config.toml
model = "CTC audio transcriber"
train_examples = 26041
spec_augment = false
win_length = 512
depths = [1, 2, 1]
kernel_size = 5
stem = "single"
muon_scale = "original"
max_steps = 800
lr_schedule = "cosine_restarts"
weight_decay = 0.3
adamw_weight_decay_other_params = 0.05
Rows from block 5, named by matrix and row number. Each number is 128 + 32 x the weight over the matrix's rms, rounded and kept within 0 to 255. All counts start at 0. Numbers have three digits each.
# weight_hh_l0: LSTM recurrent weights (gates i, f, g, o stacked) (model.rnn.1.rnn.weight_hh_l0, 768x192), inputs 64-127
weight_hh_l0.303:076160128160123124135162086163097117141103131145115165128138130100186150101169094181076121098147174087115072141109164170121106156168089099126037155147121099153113079152123095140085171176109117
weight_hh_l0.304:090154113151104166107142138138123135172132146075082145187106157124130086211152144130130185144087133145122129123179141072147127145119165106130102181107108136173128154096093201110141081115157160
weight_hh_l0.305:105121153160064137150137129129109115111159141118084094144152096141149138147079147127113105133133154102153104137145124185125136126141172173184166112082042169144099121109142110125190068099127147
weight_hh_l0.306:148015088129125090123134087073149117212159149183083120137132145153072153144117146137124151104151158102118155083076112123145139089150144096097131119100120129118079134061130120149137130142158174
weight_hh_l0.307:119101151141103150122100123108144137110126151115145127123161151146147100227173152161121149133115098117139158069163150151085101106175114184165135064148111137130114153087067176135198140187101104
weight_hh_l0.308:162153125134116111170121112171117134147120112071132127154163100149175096175175100127140151172188098088090158151105097143102123167147144095110135134125139109129169114120146108174071075127137119
weight_hh_l0.309:135112167108139111131179100130050119105099107128101100098121134135194112135094170074138076102128145124149183147099174125115084112086108137094191091149135107118114150137094136121143169149180185
weight_hh_l0.310:142139147095091096138152148151130093127105106114134107107117138116116214115166120174138159184151149149127097154100112186123164136118163140146103094124153152161168099135072129145146148135152166
weight_hh_l0.311:121094073162139164137108113100126123151126179136118133112133138164131167111127180131101112150101116123132152120135111056155090085080102145163154152137146093066138132126090094119111102146098141
weight_hh_l0.312:090091145184135079097141149120147127173165174058163172145169081116097125157131131192171101159129133115039138138159099117167177148081127084130151151086073112148105138104162121106162142108130104
weight_hh_l0.313:148133027132156086120107146035107178132087122075172187103100148138137125105145130115103170132157166130072168148036120157148158134141132135084172149058174088161150122109100121132129108122127128
weight_hh_l0.314:112086149123133144116085123107119107140115108066163115111128089113131097101105150130133136127091114079136125109146150141140097138083140058144111086125087118152163121124120100136100143114143180
weight_hh_l0.315:132207140120107141148126131142058125108106162131141163187146079083186091126099101111133108149133134138129114152083127142104098188117108075175112130129131069133133120122088102132098141112126116
weight_hh_l0.316:120134135115081137166107118117099144097105135125117133094158075207123078111149104147113148252130155132101116097119108101179127152089139108161154171123149145168154080127147100155130227086155163
weight_hh_l0.317:137112172119152091130099106118172119156114150131145101148090096112103132084118132190101175088119108118194087109182116130087156120134137141144099099142077193127083090142144182157148173097116137
weight_hh_l0.318:114068100121106132158122085145145145118136110168123127145173125123122110143112128141093133156086137093119114151134134168119095089084123147080173158139120111123116108108170149182078118118102079
weight_hh_l0.319:154069141093123133105180158121134153219159095132144125079139118127064169131154159149106023107144097129144148149169086128179164114137120090132136132146162096128115166116153096154107114093062054
weight_hh_l0.320:128150104090173122156075181122091126206151170145123128112074161173096159090143144135176111131151128086105096162166148154128139109113128110114094147126187150149124174136066166095069139147151154
weight_hh_l0.321:113157140221144070165163130137150108116101192070181125139125138106079230156134107255116130141132144189049164115086139130096122110177164095147090148193137115128118101153160149202120113101205159
weight_hh_l0.322:126097143113129167097133154148108057094138111129166105110126090114105131139117138218146143102150167078077145148116141052147173115214091127113127149028100164064087125126110132097162089144169159
weight_hh_l0.323:156125174060129099132168167136121127100122171074075095158119126146139120098104200097124107144113162125126083187124118176099094152136122129128117176055112127172139151154144122163105141096186150
weight_hh_l0.324:120059128150155174109186167109163168121161110170171069152151159153122144097104150108097138080156128091100085170151138108064166084029217192072123100144136181149142151157112147084120158175113166
weight_hh_l0.325:140070128142115112099109164150141133086129150099156113088189053118158159126144062076150096139069180097182150117147099110150097142107080109072143114149136187134093164164137114157120148075113115
weight_hh_l0.326:071115117177105121099105137189142108115161136078155069137089126064096104122167125070163143153108139126094153152093119097089075103077154161149106080148178081138108151165153135105106112118107161
weight_hh_l0.327:149137145103131156162095151165112174147142130136147089093141123139114146135108165159119135161158169089140083119111139112178149143092114071157134118135128137114141097111143111133155183099119133
weight_hh_l0.328:114115121095151177129110097107147120118121186079082094102135176140178121133141098128176212113134068161106145091164146164125102102123112117156135103160173138110148135145133144138157085184138098
weight_hh_l0.329:161049197178119072154092164140170136126149110149139170124108101147117110110152085132146157116163147138112101050107099066146133116136096096080152166123146161142105112141103102087101119131145085
weight_hh_l0.330:144103111118061131119049110067114153154117125119122152114072092147169125018168166095128143192134124122189127102137149162120127141092136115136132075089064110147045154143154203198132101092144138
weight_hh_l0.331:161128115125097110137159149066100155123169084175112136050158123111115143137118123147152127146147123108091109122113145096128134117147099131068113090112163092122128130100150145180098086139129167
weight_hh_l0.332:126109140131118148140108136127147174132149122148123130148105147164167037162123176127166140144113180111144153167151121058103110123106101125218070129090128118128130102144118125209087089134151146
weight_hh_l0.333:098135130089100130160145116123163068098085137139134153109131130160132103102090181133103143102118090122086099120118081093176091148159085104122126085174127171136110122116091121159101155064070185
weight_hh_l0.334:119107102140079158121130141052109132115071148134129089101233148158136165152146133175068062118148113114113121136123105130094124126118104171115158161149144138132167139104160107156116090146092094
weight_hh_l0.335:120135129151145165180122125151143113146060168135098146148182137188118107118156109132144154122174115178159144150090170093100107118117135107105125188118170157147125159096146155123168097126135180
weight_hh_l0.336:079164112156188178121169119130102177123130133114114040149135149195099082175111078126146142133170167107104080136130114070144165132095110145046074100098091146114122199080132152187117107145147112
weight_hh_l0.337:094119152123144000121193115143172123107127113151093133103137113188114040162155167128070138106174126154098159109125105141119123139134132132116091117131063130088180139152080118134097118159148093
weight_hh_l0.338:105142094042094160140140145157122111112092140171133104124159138117093108115147146147151142146165205106106130157154144066156133146195176145128110129103109138121161148163128174096132140151147114
weight_hh_l0.339:244119132068227190054087152120184148066109138085160095133078143172164162246174111163114045106141123090119125230059087108178124115108135084070085130081095140113129178143164131097164162117165110
weight_hh_l0.340:109082177126163133127141154113126106167132125187137106151144134125129069163157156129102122162082131160119101159149134132071081104075119171149140075118150104109130134115132118127102172125104145
weight_hh_l0.341:148121112255108077186112163148151167167128133144116110111136093081111255154157147205133069148103132153067120073108106116084184129162172119152099157154158139152150094142128097168116139104255120
weight_hh_l0.342:114127150136138104115110092135106129129115134128153122094161162115113097082115114129160142113136173150174172165110111102122094153151084126109107133113108107079132118133072136176149162156142135
weight_hh_l0.343:104151150105083122112093085134165140123117193172117113129109104168118086108182122128107194157149143053145169147190160130104149150125178094155122151127112117058106111166075124131148087114142152
weight_hh_l0.344:099085123157164104180112129082168106095140135132131166108150135116122086144074202096144175075059154134145108174150145144120160124094109139144173127165148106144157157117186147145081099115081117
weight_hh_l0.345:095190115117134106125122165124125182189096205150103056120168087122138116119138102142035111107091062136083118098139035123076201191099126112090082124104133119099121101088200170103140148118146149
weight_hh_l0.346:131149102141104095076141136116120116148073150102187072115115137121125155141154104154136138060170146120144124116128122048107160159098136131148106165119112134075067146112163118152134109156108131
weight_hh_l0.347:184156108182131148127109147138105175090101123064185081117177134224127156151149086153149102108177103156085176134147154106197146072147113107171133140127120130112108173117123131095152147131156154
weight_hh_l0.348:091126143119087111166101109108145105140164100141119131119147142173129141153158107199127115111151130136069136047093142155157138094114144063161116129137062143121197121128121203119161110083092087
weight_hh_l0.349:083107132080114118125145128144117085142165131075130177009216122176100114126173164139125038116203144097134130129158127136161177125096132170069114123139106131152083186115142159109156120125126144
weight_hh_l0.350:154067164108144106132100130073108102179133177110146137109141164091152134140138126131107145107118109090127130142107095132141148169203142154103115174144149121210131209150108107146167130080153116
weight_hh_l0.351:182114165142099179119132167162083081109108060000098146119158084148092112058147153189126135071162157072040108091097140162175141093134125094128140089132162150111158107161226140148048124169125127
weight_hh_l0.352:129123169130094165152138117131174154115153143085071089084135129115112088196187112051110112110133183136092164182122163047086117153047188088165102105150129087093085113167150117152194135120128177
weight_hh_l0.353:094094125169159088139133114181166128130084103108180123097109123087134185129206082128110083147140098113088130201138178185165135080155086146136169113108087171145145057143137160114125186134077149
weight_hh_l0.354:153125110117127095105131122163212164132157160139212146033167185141172157035165118135107193146111156087135080129135220052129147162094085052047111132121110118114138088154131090124112182128161109
weight_hh_l0.355:134140069152146089111150153151093126227083113122090121115113127057160107146132149092162151148123190091100172160138086178212131109100114135185139202110095136162106117156113111108134166126167166
weight_hh_l0.356:147118052102153124105174132150142123120108086119121127099163131162088091158149132118114197144126154094170114110168117175130129120143144087127103119135124158141138146117173122141129139149130103
weight_hh_l0.357:050113129139083127077153176112086117159122131145145158131131115113125219092138134149125153105128160124084103116104078086174158158146111105120140144115108128069064144127107142111136134120134135
weight_hh_l0.358:172097121159129085127172141142101136127118118104109168066192133095141175177123047188114113148149127150116107050117132149166134054210109111083067130113099119141101137114107141108115109135136152
weight_hh_l0.359:088097134129141099149169173116134106090049144112122108074107132088097154201127098116132134114115133121082038117113170149111129132139094102140111135188109099112146171127131139159114122112152105
weight_hh_l0.360:059176153159157115102093131122112138123098134120170146140092134120115172175130126115148152129103154119065079153125184140143078131093146116125156123154175112091126113080111123121099104161134101
weight_hh_l0.361:098129186132149120198115150133175172166118112064206145107106164156116133121121175103206072140161066118149137042068116083126123146118166099126136185100143070122128082114156105114131152095122121
weight_hh_l0.362:098141123112083094154130137116105097168110136106118174151163098133205149157141124072136158141101111164152127133128163098116112134102165103169137127116055174134143164151190022147159064097069156
weight_hh_l0.363:101108179161103156192115155130181140128121120092102148036146114090193102118139115088113197162199092125068120176150069139120101044151121174151110116067108154147157099097139159140148148118094139
weight_hh_l0.364:143118127143078133142106143125107090125140123204103240123131181240142094152142108126167193140173148102130207132113101136099120093154145153132163103182066074110100110123081131128169106117150088
weight_hh_l0.365:145136126104123131142159154137105153168108154142101182090133114121144116156117052154092126152144083084091099116132120180153165119141110160189136091103127101184163101104151105198097172138118156
weight_hh_l0.366:114084145143099155141127123131113099162112155138110126114161153110108130085163138142110165160099147142176105088126173039145137153132134114092098107118193116104064137129126114138131131084085098
weight_hh_l0.367:079106180112148098141134132082150097182118109146158130150072125116103130182136167079109201108110160087120144134099131105126164179111123132184099116027084112136148116107124179084131115133113136
weight_hh_l0.368:071060150163144145092115145137115124153095124180110129117057142116128190103096103117070138145128091109196157101161097117122103130145154151121108174088163135143116101080222103134096192193191109
weight_hh_l0.369:125107081116128109092112163124155148119115163084126188126084140117153106109117124127183157126141111098074178152131141161115137089149125125148116084068101141099092088128136148144131135153104115
weight_hh_l0.370:075152156143161131137167140186078192133093101089139105119109083148105091176083093084112187127073080142140114176111117142152165103144133127110118131124137124160140120127106111103196141141125170
weight_hh_l0.371:171118097120103177155118150100187153123120136184140167190185138185176126096119106088120111127113153127098150078138155136124120117121128128152094156157179130125160143147166165168128125109109123
weight_hh_l0.372:112122155132069151138152054103089188190203115088062105156092114074158123182157214172162206153107090159153129110150195121067188214096122068139136169106063166105171097114143133136130074147118201
weight_hh_l0.373:128072138118130097153128100128087135137141133166144137087101098133128060132118091039146148170107139084159114125136127108147134149116160085129079148093090140122103118134149097100117113069209120
weight_hh_l0.374:177133112064144086132101123130145072160080157157127151192212151088120139141116185134155116123104135114113130182108111077099114096152105159157159231130112134162198093197118153084080123129113157
weight_hh_l0.375:137058090151102108125117185126118126128139150164117157135109096140174120117140117165189107139145122173154095128144101101158166158118118097122103097142095173151182096099123108130170143119150117
weight_hh_l0.376:124126156252125141115145163141164129133114115134141140130090149119172253157119128203094134077120079121148091102146110136072128106121148116125110133060122141113130105167081131112142140102062125
weight_hh_l0.377:140155110087123073124112087098144158142146153147086185101110117124138134137133101127130101114140111152133123081097100203099111135158129129146163127116172091129095116111094124090152152135124145
weight_hh_l0.378:134100110113141106112153132113160084173111115106111090132121117190120142119188073135113139129112107145134149172167093099178131144185152147112145125152187129175121091100103147140148085112091098
weight_hh_l0.379:135077105107066159159130134139109073117136113103173110122095124066196104137056095117122095116068094156131120115158142089122143174122128138095046151105128117153048133145082154148160107082129138
weight_hh_l0.380:141205152095094151089176144194098161108124140062168114134125129136176070122113116155087201178100137109138117096161159151184121101151081102082152099154122189127137109170152126123131102079143097
weight_hh_l0.381:125039144177153151190127165113136135133084145079090143129131133205162094120127151131072204171143104138089129142140140130143108105125145124097131155161141125100128095116082116112148173147135086
weight_hh_l0.382:129121172177129154140171097142120121100142110147106117090137171138137066147109133125131168140092142073144110124089098130127042171112126204134148105174135180151133086165142094151185129134127113
weight_hh_l0.383:116159078097095141113145132147116135132173092118156131109124138135112119163082130141145123123095079168125188152086166134089149139135081131100116102138147101111161102124169140140154177143081165
weight_hh_l0.384:157126150079128126096122132102140102143172065153184118120112144087086120118171174131111140133136158124153103162107107124100091093136163158157151127140147138137041138146104177167071130129130086
weight_hh_l0.385:142206128098108113128143156114144134143104058141135098104170117123150131097139128088117110142136157163116131150138145132114088149152152071102113102154108128182112126122115141119118111126168132
weight_hh_l0.386:136137157129135146123171110105128117086073107112117155103110147105138129123160217102111177128153136097174156158118093179120119117109172138098110155129168129041129173126180196137082125121140144
weight_hh_l0.387:129113106104135182129107097158097133073164122091167095104080135123127156141152135149121157091128161101105093162136120129143124139178134130159118129156136144155141132155093197071168126094153127
weight_hh_l0.388:090198130097145135141058151146135073136114129150161151091190131172084192117102150035147132094160106122084119131142115140150107081124141166168125168092150165124118109161168108112088077103125110
weight_hh_l0.389:132117098111107089092101119097100178110152107122127110121094151089124114153111109104173050100089140109126094150151124091155142115126162143148087105151126141142130153113164108143066148114153153
weight_hh_l0.390:144109054088122072099148130114149176061112069136121111077111105092094138097097174099147124119125121120150149117151103145123101110141129116074154134093158130055138128112080105150095079100064161
weight_hh_l0.391:141138065181187176145146137116167156122149087101087149126166148100104151190115095115086156156134128164090107079156052120140100108117115133173133119101123131111087043100157149075112114108075155
weight_hh_l0.392:136150165191071091172138190145131127151127144118105097144090145155114134080118137141082177120147125162138076103136158143179102151107097076151075130104103085121121168120162185120146121154149141
weight_hh_l0.393:118093105100144136161110151171170065114114127128144079149127096142139141130132156150132078135144137089141175099139072029079126115131116133135133162117084156163112112097107164184094147097104130
weight_hh_l0.394:100082105143131137106106077054129126131070172172107096128106200142229158077083079125110098095112095121075148162069079069101042117154133136109168080132131150129153077148210124085130084097100072
weight_hh_l0.395:083170112134149139075136133175137087093083180113074090118112135124131117176150140144156218119092112132095111232095128153095116138144098139124110119144183126136085095183095061099102134065130099
weight_hh_l0.396:163142147106156165149151109167168128138189111091100113144117141121181105071136091131109123166158121118139129155146087203124132120124132130167011137110121093095143110137112157138124154101127103
weight_hh_l0.397:098123120157216153154135179127111135173112155108137134183169157151105151121117128145167092146134140098181104093118187133102083137151105114145089153091089133114078152165155167112112184151138129
weight_hh_l0.398:114141161084162152143181103133123111145113130109123089161125104096112164119097142110122106141150150099108146126130149028094130118188126112097142152083091172145090163137171127128123146114138100
weight_hh_l0.399:125142110094172086132140089153124136157111139138170149149116150149156118095112145119153088150161121132136092094114119147081136143178191163127029082151106082117167131094132163147123132150162088
weight_hh_l0.400:117096137132104134130112121149110164162124141215054119157119166115135171150148164105110066086157122090163068141112109097157120085121097177077123127133107148115159105128182131091110161100179110
weight_hh_l0.401:137118138140158110128092161088116137138119124154121094095165168137142130124126080111132149124114113113119087160085154151113130088097149100143085092138056088150143124139217151131170117109088106
weight_hh_l0.402:148170109142113179170145177126050150141120113052124131133109084176086144164154094131112087133099112084119113093109124145109144107104097117108125162098109178131141145056080173129136129103171106
weight_hh_l0.403:170096146113117135109129182108146140169164109125103153111088128149136099106117185104160156095170115113102079107120153150160118206132164103111202120092145109077157121095137122122108163138103091
weight_hh_l0.404:100120104137167114104118143166140171117171064101118141170108132089159151079149127152122134140122213140113175134164130076188128119230192175115130098145095144095116126102130109127140138108186150
weight_hh_l0.405:073113212131176138112162110106140120154147132096168129127124117146148146138038136123051111162133117140086155108137124148119224144166138155126128154139057092166140149117131131186123175183181084
weight_hh_l0.406:103089147163151154179126146144151082121133168165131171143150168136132158202094072154117150135163154119143115159154130101108103136089118096077133112103118158158125143171122154127123165136164167
weight_hh_l0.407:085127146117129126143097134136111099125074151191157069137176094177096117190119121117102114152174112127089082136104166155114139144175136111077121137098190158104146127140155087142136178111103141
weight_hh_l0.408:119130139131102102107159128172088154132062146095096155139159131098161073165138174100126106143136113134123110145103187129089145057099060106148103161140150115176151101103158113138106152115106179
weight_hh_l0.409:146107131136154144130124162144133132181090177146101162085167042138150094131144089126113137178137123119087131152139121081171109112132138138132157141193121165170135145139083117159153132120131157
weight_hh_l0.410:128125133109152142102148120132058106135145170104179111197109121115163145141144172145104091156117139118123167153128116161122107082138129111111161156104085117115138108131156115183136123146142135
weight_hh_l0.411:119127128115110130111161174115101156139123109119125102154168124113105104154108135152175080141177196164138143160098166108130102123106132129130144181100107129141127076145151136164109111135159127
weight_hh_l0.412:101146095168088163101122079157162115140105195094150129122071177138154202193131125138096144095134174092133147128117110129166115114131139099137149154140052174114110197127154165052201135164121129
weight_hh_l0.413:079104169131117111088103100131137099154150138102131101145160147096167102149122106154128255166125104085121086193099138115126119125167152130092071130094140106108128109103117141097104123123073186
weight_hh_l0.414:185081170163125076102141146136157088138180129109158140136158111149076152184115104155121129127193145160138114149133134168190129135146153125114130151190126097085102100107147161136127073128147162
weight_hh_l0.415:128107120108069119086149120124104109115107119135130141175045131137173118131107102152142115142137089132114125116187119128114145088195155137158180085100147080132139073128097125099123080135138171
weight_hh_l0.416:110102146116127131125155139186182090107123125116104109105110103140108117107113131107152159124110132145076074128118109120084106129126106112144132109087149138082151106165145152106088149104169108
weight_hh_l0.417:144097124129121132101127078086124111079098115096061142147026088092156071040072138132167177131139117177143175128127159076099064128120093093190131114132117139102134096102187127166101133156112128
weight_hh_l0.418:105109106130137124124131120110159192147170105094150162131128112169112113112118107068181190138148091131137128201155154101132103182168155109090133130115156134161142104150105166128147147106132209
weight_hh_l0.419:136101132167143107125095142071087108123130155137093152175141145172161143124119114100183137205100135117137103169096154147153039164118179140183101139075128125125145110123142115135159152135185118
weight_hh_l0.420:120141119173130183126181138071191121131151162125156156178140135104123163122158112134172124108088135161132099209133160159145142140167112100173195055149018119113158170139143140150160125121105148
weight_hh_l0.421:134133161132149062118078112142166133067169134077164121134112128155122158114154101197102145144145107125065136123110123120141099137195151085119162112165104096065152152090155112108135098120101094
weight_hh_l0.422:149131128080125148113103153111120108119154136130116131152211101099077094130138170139097106128135054123115174160118108163119116139173137138088144110148163116043116115104118126145083092109155126
weight_hh_l0.423:146155097181147149130076101079084134147135147138053172109198145103128183107140111123129144117079123098107154125138172068117093164106129119145104116170123128174146102165150102104118115173076119
weight_hh_l0.424:123131107132170099085157063088129143124152130134147118168081162087111078148142040155105143067120158149143226148181133156139103147000125169125087138093095129102129103096152169165137128127129123
weight_hh_l0.425:143134121071139199166150115158101139106105066115088157169154133148131146146095159160160095135124156155166130105078119105085157165088106073201107112162132153063126093104180158154106115101108209
weight_hh_l0.426:116114104145108148139143102139132113119131180128167083101090117162153144126115135083072109179127136105175167081133106131145174114121109128111152114115192122175132156099053133072136132173146075
weight_hh_l0.427:126139098135075093098138063141177163149125231077122167126111149166133098124158108134147149177160190087082109138130120090075179122172127114099103170092177174027189117107118108134067123075112143
weight_hh_l0.428:139074130132086154138149104069152123059185079180164152113152135176137134094077155088156058078123072079103150131112124129123113102102144166113182052190146099086150092157100195136150177122106215
weight_hh_l0.429:168130131121116124113173153120153155164153118154085131164176126096139213115086194092097052124100094102092135120095106157129111166123127209116120123149187175067131130129158115105125154122165082
weight_hh_l0.430:124070144129183109123154081122141144128119022105170072124196138122125102149162091103098167175133149130169126091140161143150102128131074172125123091136152144109181103115074143118112089158172134
weight_hh_l0.431:121093143193130105119140184173119154134096127150206111123141126133156138146136156183110153111073122096112157098172126200106141141157172107122123085162219164159160185110147158137125139111117134
weight_hh_l0.432:196059156109128143184159113125166148179099191139139169165093159172165126102077120067208145202136166114165134055130077154083144119126156041133139171128084150177153130177118121127150138143111133
weight_hh_l0.433:103158112177146107117140168147090132128126161228110104084184155116068169153089141204144165147132089147155176126187168120080099181171099158110178143149066101148128123107122037198088123125118090
weight_hh_l0.434:131146133075143085166133105118124085130164125155202134109110090109155133097165117132076116122148098113070123163122138138131160110090096164074174114162216132120191171086096154150148168159186127
weight_hh_l0.435:155130185089069155146163148163095119148108090119102118090085116158080109077125148128111137093116119150098097128125079097119135111120167107134153147164122111126096110101154139052154126131065119
weight_hh_l0.436:053124105135211105123117168148170159126157150149116100097092134156116127140176105144148152117164163120161070168171152174150107130218067150121142141157108140163165130112077155136141149123124138
weight_hh_l0.437:177180154109161042135145149133131124135147090149091131152156202128149082114113151095050133134101120122138160127119104101112116112143162119152127108130145164129111101134131132136120131147154117
weight_hh_l0.438:127112169165145186168136158091118137134132144078128098154163099165152144112067123126164138150136141113122161122137162153163079149128127107116118145170106140170124109132096078078120169116174140
weight_hh_l0.439:108081147116152128190121067127125099167082118086111169069125129140145133105106096145173138168137191100169098170131154121082110107175099122098113171113143185133110181175069100155099132122158185
weight_hh_l0.440:189169135066119147129034170131149128130177138032170165155129134156130171119155097110117149115187144152071158150117140103113173118035129134100083147091129160164156117119159149145148157119193099
weight_hh_l0.441:108154101154152143125133082182152122187185113096077151162132109114164172110123127091105120174157148109144175149079125171148199095135125128130150000119134112160099155131112134135117122114150151
weight_hh_l0.442:095152173067113092143123106117147132155079124108120097132142145107167122093142147143111151113110186168161111122099167080092111159119171145174119094084089141157146115100167146145067185123188113
weight_hh_l0.443:133086126127084119136122156140034146160098109124116158081122139133127145085114159087130120130116101110134133072129081134137157133144149120096135133155136082132187122201166099161149152109147115
weight_hh_l0.444:188145140160157079141119180093110103085144086183130152128135190051130179186137153164136105144063224136124134150121160082139131106147142164210062169093115217108136147132170076050125100152114090
weight_hh_l0.445:129168169134141100137098125166091114158075140104094090168154135121135104112106108087092163109097181124097075133120147101188141103132140145137077110141149126218102118180127121175129093123090118
weight_hh_l0.446:159117115110075147133116107147103140069087133135112124143097116154132150159132083115114125089109181174167166039125138113080158076169126060106098179133109124122091138093122114124142100107114166
weight_hh_l0.447:107132032174119152069147148119114150084072099109136098134179103089115084141106082128123134117123078111105098155151187091153119185103124086114124149166117142116121142107127093073143084173093142
weight_hh_l0.448:011124172171191111108135144135119126105164096101119167119125129128112133153112125131099152082093118165121141149133097116176120122140085143077109168141156151138157121079170130095058139123134103
weight_hh_l0.449:153000122099135149153088147195071146137080224083106158147098137115208084132126150148134106131095112143024108111181129122169123138151108134088089129149169095106168130143069091085161151128159095
weight_hh_l0.450:101077000154133133124092137120104134119163163142117107149138115134124105169116135140188157136137144138091177074103138124129175130135152117157154122036142099104097138162113112174063133091160132
weight_hh_l0.451:114113124000164102140123139136126079131103112171131087135164139135124000150137120082147084116128085114142117093158114118166098108128051120142169186105135145120133084122165113085186103126049156
weight_hh_l0.452:071138170088027074149144139122173092178127115186143093150165130132106132130130080158155077179132142138144092142152114094121132120045086122160075123166137154087112171148066156118137126092103120
weight_hh_l0.453:152114121132141000170155152146127128057093120080092115117060123182175118144141090141126053138096110109102114116096160140092102101139163127117137102106100107156147114118151160113189102123140090
weight_hh_l0.454:162146128147118067009093124164139148160157098148106161107128118176088126207085206186095083156121099139088137039081145166091080105072144133100167201116116137162154109150114148088102098138142097
weight_hh_l0.455:078149107123120093145000114115093131148079119163139139154119141134160093093147051157149108107124168167151098135160085159106115167126122132151147121112120109145127164079045098135120076150124129
weight_hh_l0.456:137140123131154138142109000182073121133123113192152105098154153158107095114130143134091089111150095142161150149131135135125115131128148152163099166103156107091161174104141072146079139169137122
weight_hh_l0.457:169118147117082147134182141000128133170113101083096105138107122164165101130099146150086188136166106164147087099108109165098136121018096104099150105131133061118132164095180140072144134191135170
weight_hh_l0.458:150131125163136135137113108122000094184151123152143085118127137134131170152146129129086125085141128139149152169103136131137175136137066150117135118141146130085130117153110192153140189158132147
weight_hh_l0.459:118162064129090109109123093088124065096144125110153173125126123126151104108172150139137096146159098125122133108108109197172086129198098131070125157126099136160118112105117124174111085122124133
weight_hh_l0.460:177189129131079159132096165133134161000126188176081152114120077131121130129158103144154184136128132133168132100151125106131127130109064129171098151156145085087131112162105049144138132127110131
weight_hh_l0.461:123085138151077082158140130114109093123000026138158133083195144092150133193096185168102132075125059162146146120132209123139121095172178168165139127158167061116128112062119127121088111103095111
weight_hh_l0.462:126169108105085148069107165144149130146130029084144116127169146175079131091106133133132098113148132062091129078149125117120188174133149148185140118184133140173135099157092159103142120106107162
weight_hh_l0.463:108127103070128191171129155150089098172107152068071202118122154124141111098114127136186117135179153117225167139156113119132149113137174121172078172185149131137128148155123074102148050163170112
weight_hh_l0.464:137110131129103129120108128069088105058188101185002110128132161108055108091126087104171073129076102145134086061138119152185132099168154140113136132168072131179109152110117151114121199114086132
weight_hh_l0.465:171154166130103095172074160085081098194122128140083000150131141117166158167109063165093135154112114157117113162125104158126104175169185172130170176080162180131141126110112149097140117073148129
weight_hh_l0.466:122108113126159086084131184130185130159123156060124132041203109083120126162102110167149101112142123160095130127096114105152127094151094150122095139086146156099138163130102119134109158177165069
weight_hh_l0.467:141154105077087121159110105137190080138124144093068159040082128162151101153196137147152108164088153088129095134065154093136116134166092134099138106157150114129099107124100118121092128074121131
weight_hh_l0.468:136090076151111128128146099126135124117166139135149158159120000118128120162119149124094139116066174112128093158191177101096045132154151170144114118147127155043136144153137128072082161132122075
weight_hh_l0.469:138105113124107167151095102155137106117176069061127128099070161019108138111127146082121101085152135083113159100121151112143140118200128075128150136094152062105087134161184111104118156075153050
weight_hh_l0.470:122152163124128152160135169117103108111107149094091145171099117200000137091121118105132175134167181150079105100132144109177146119115135124060072098142149093105149142145104126102135167171147105
weight_hh_l0.471:089129069255167144164174088125150108153184096164172142137130148089062000138139169137133150127147151102111184162171109155189156170082212109125103121169138076142069130127089132144090159119132118
weight_hh_l0.472:078118098119121090088121126119165159143113136127157141042141096127158117036133125130065168148121130106142120132100102104122147144147090100099135139081146107128142114136090180124083129123133134
weight_hh_l0.473:112154154074137156114107131081128159185123105101113141065154123163153102186001039093110118100124156180119118130122111135163130154150105132126107137169151113121132111168100166170170158134157148
weight_hh_l0.474:104159091139167124084190106171114120133136117150181147123059155104087120065144010110153107156070162090097063144128161163113077133109228130120154090106129140132122149087170103115089111158107107
weight_hh_l0.475:167089121164127151116128128188113134113182194129136139114161108126133080095124159000141134132134127103106098092126159117116100146138136089146123156134100124128114145157160171101138104142076103
weight_hh_l0.476:108147182108162146137094122136089163124128095146097138098103190090119107093142185089022101085109151108082137100070170114127100119099126160174169206167128144137062138131132182099068153190104135
weight_hh_l0.477:121091099125054154138131100060138187149179130135118120186105149129137134137120182120117078166150142128082134140148090102132079116141160126157114115125158122110134136100122128179104129144151081
weight_hh_l0.478:136127126110097167159164088164093115136177144205113115109157088099122122208153092149135114000090141106171122096182143112148125104165178093105150174123150148194169132129103133156121183157149090
weight_hh_l0.479:146162131126130149091063161078097138130165133149191077163133095139068160132176112161176135175080128152135170148073118104091097127071155157109123174108101108057148175161136084116119076129108153
weight_hh_l0.480:130176069131128151132120138141154127150125123157111163177112152089129102073105080168146165141108000129132103193175139080076108255141144155176136129104144104086113163089145124075105122154135164
weight_hh_l0.481:128140087217117098165099111119092118141102142103098146220120119096127093190128081118084122131114165015110106078118075062103101148074122144104114165131129138088103070102108156167200097134104131
weight_hh_l0.482:099151141152165134137177086141132097134083122162128116144094126051112148154116121191180164169105125144017130150118142122112151094115140102107119125097111118133098103125099120164103077170149156
weight_hh_l0.483:126116186117137155139132153141136127104148150131132151107091157134128136153159117161082126167147178104145049170160086117107102056099107127142123149110104057166092095158135129108136151117146090
weight_hh_l0.484:121214106168095063143118108153179152065075152108162124139119164065098145186114100183103139168182097101118138077151159127189176057043114132094123142125156119127068107109189122131114104104164144
weight_hh_l0.485:117161180151146094092209197161081148161146064099123100129128110142144132117139097127167117138105134084166145136005138142098125147140137135148133047192194126126134138211101112115086149102115120
weight_hh_l0.486:116119162161142123154128147115093098128170111116100088156104154111075099169111145152131142109090165129125138113138000121120152158119163104132120133145154098106161204163103111105105204191120146
weight_hh_l0.487:114122133097072187148135066088097124121121116146138115056113101158152156088152114181103160100161095127188172076140150000099092101152198127165147074162075099151128113114194093122150166152096093
weight_hh_l0.488:194221085128122147127143116114084139146086157084121137172159124159121125080123108100162169114192094125121127164070135162043140144148130184156182141169125145150129173142121056132123135141154157
weight_hh_l0.489:157078109104178155119118094158151129118136106152115120116086150121158146161107172106122131153176121162101180131124150168126000142058076142120135089133173143062128182161157132153140100130087076
weight_hh_l0.490:064237175143096146120182100149149140185092137089114124152175121041168128096103166128137171136095135109183083124155143118048105000132153120128097153113139087096187098139051044132183118130110153
weight_hh_l0.491:173148118131137154123104163112161006156122154170088165113126145109102121130064074110168128108163138102095147117050154116132140158041120127104138140028077109099157158190148169122156126159125138
weight_hh_l0.492:136125117102145142114147159091148176102099112175112139196117099127107071156156088125116164135126081142130074099153099125187096106147000166112140123143140122075107086108121124131111120207124107
weight_hh_l0.493:103147113163163130086132123161102135104131101171123177100194126123101143134186163161145108157119133123135132171173123132099064166163062000115088080138087133078072094067200113104156043098172136
weight_hh_l0.494:176162098069144090107135109113116085169113125180139111141125129138111144125134076147135120127114116140118130153141083166108136102174090172089172086131108163147102098127066095117158135160124164
weight_hh_l0.495:115160075076131143134139184114139110127117137166133133147118098075082125130117175143131111146165127100136143148117112137152113093194138164150050122034090121164116089153180128143175024084098124
weight_hh_l0.496:077122116143184188122118098102148096149079116019115087137128141121150125145120153118103142141145136129126083127138160136142128082173083131068027000124175125114101125122071099096152111070119146
weight_hh_l0.497:093155155193106184163142150140135125097099158153112144137101109111082168134102103130151142175152172114131128081157089170098084138129159138125184075000122120129101110153168106139086106086089119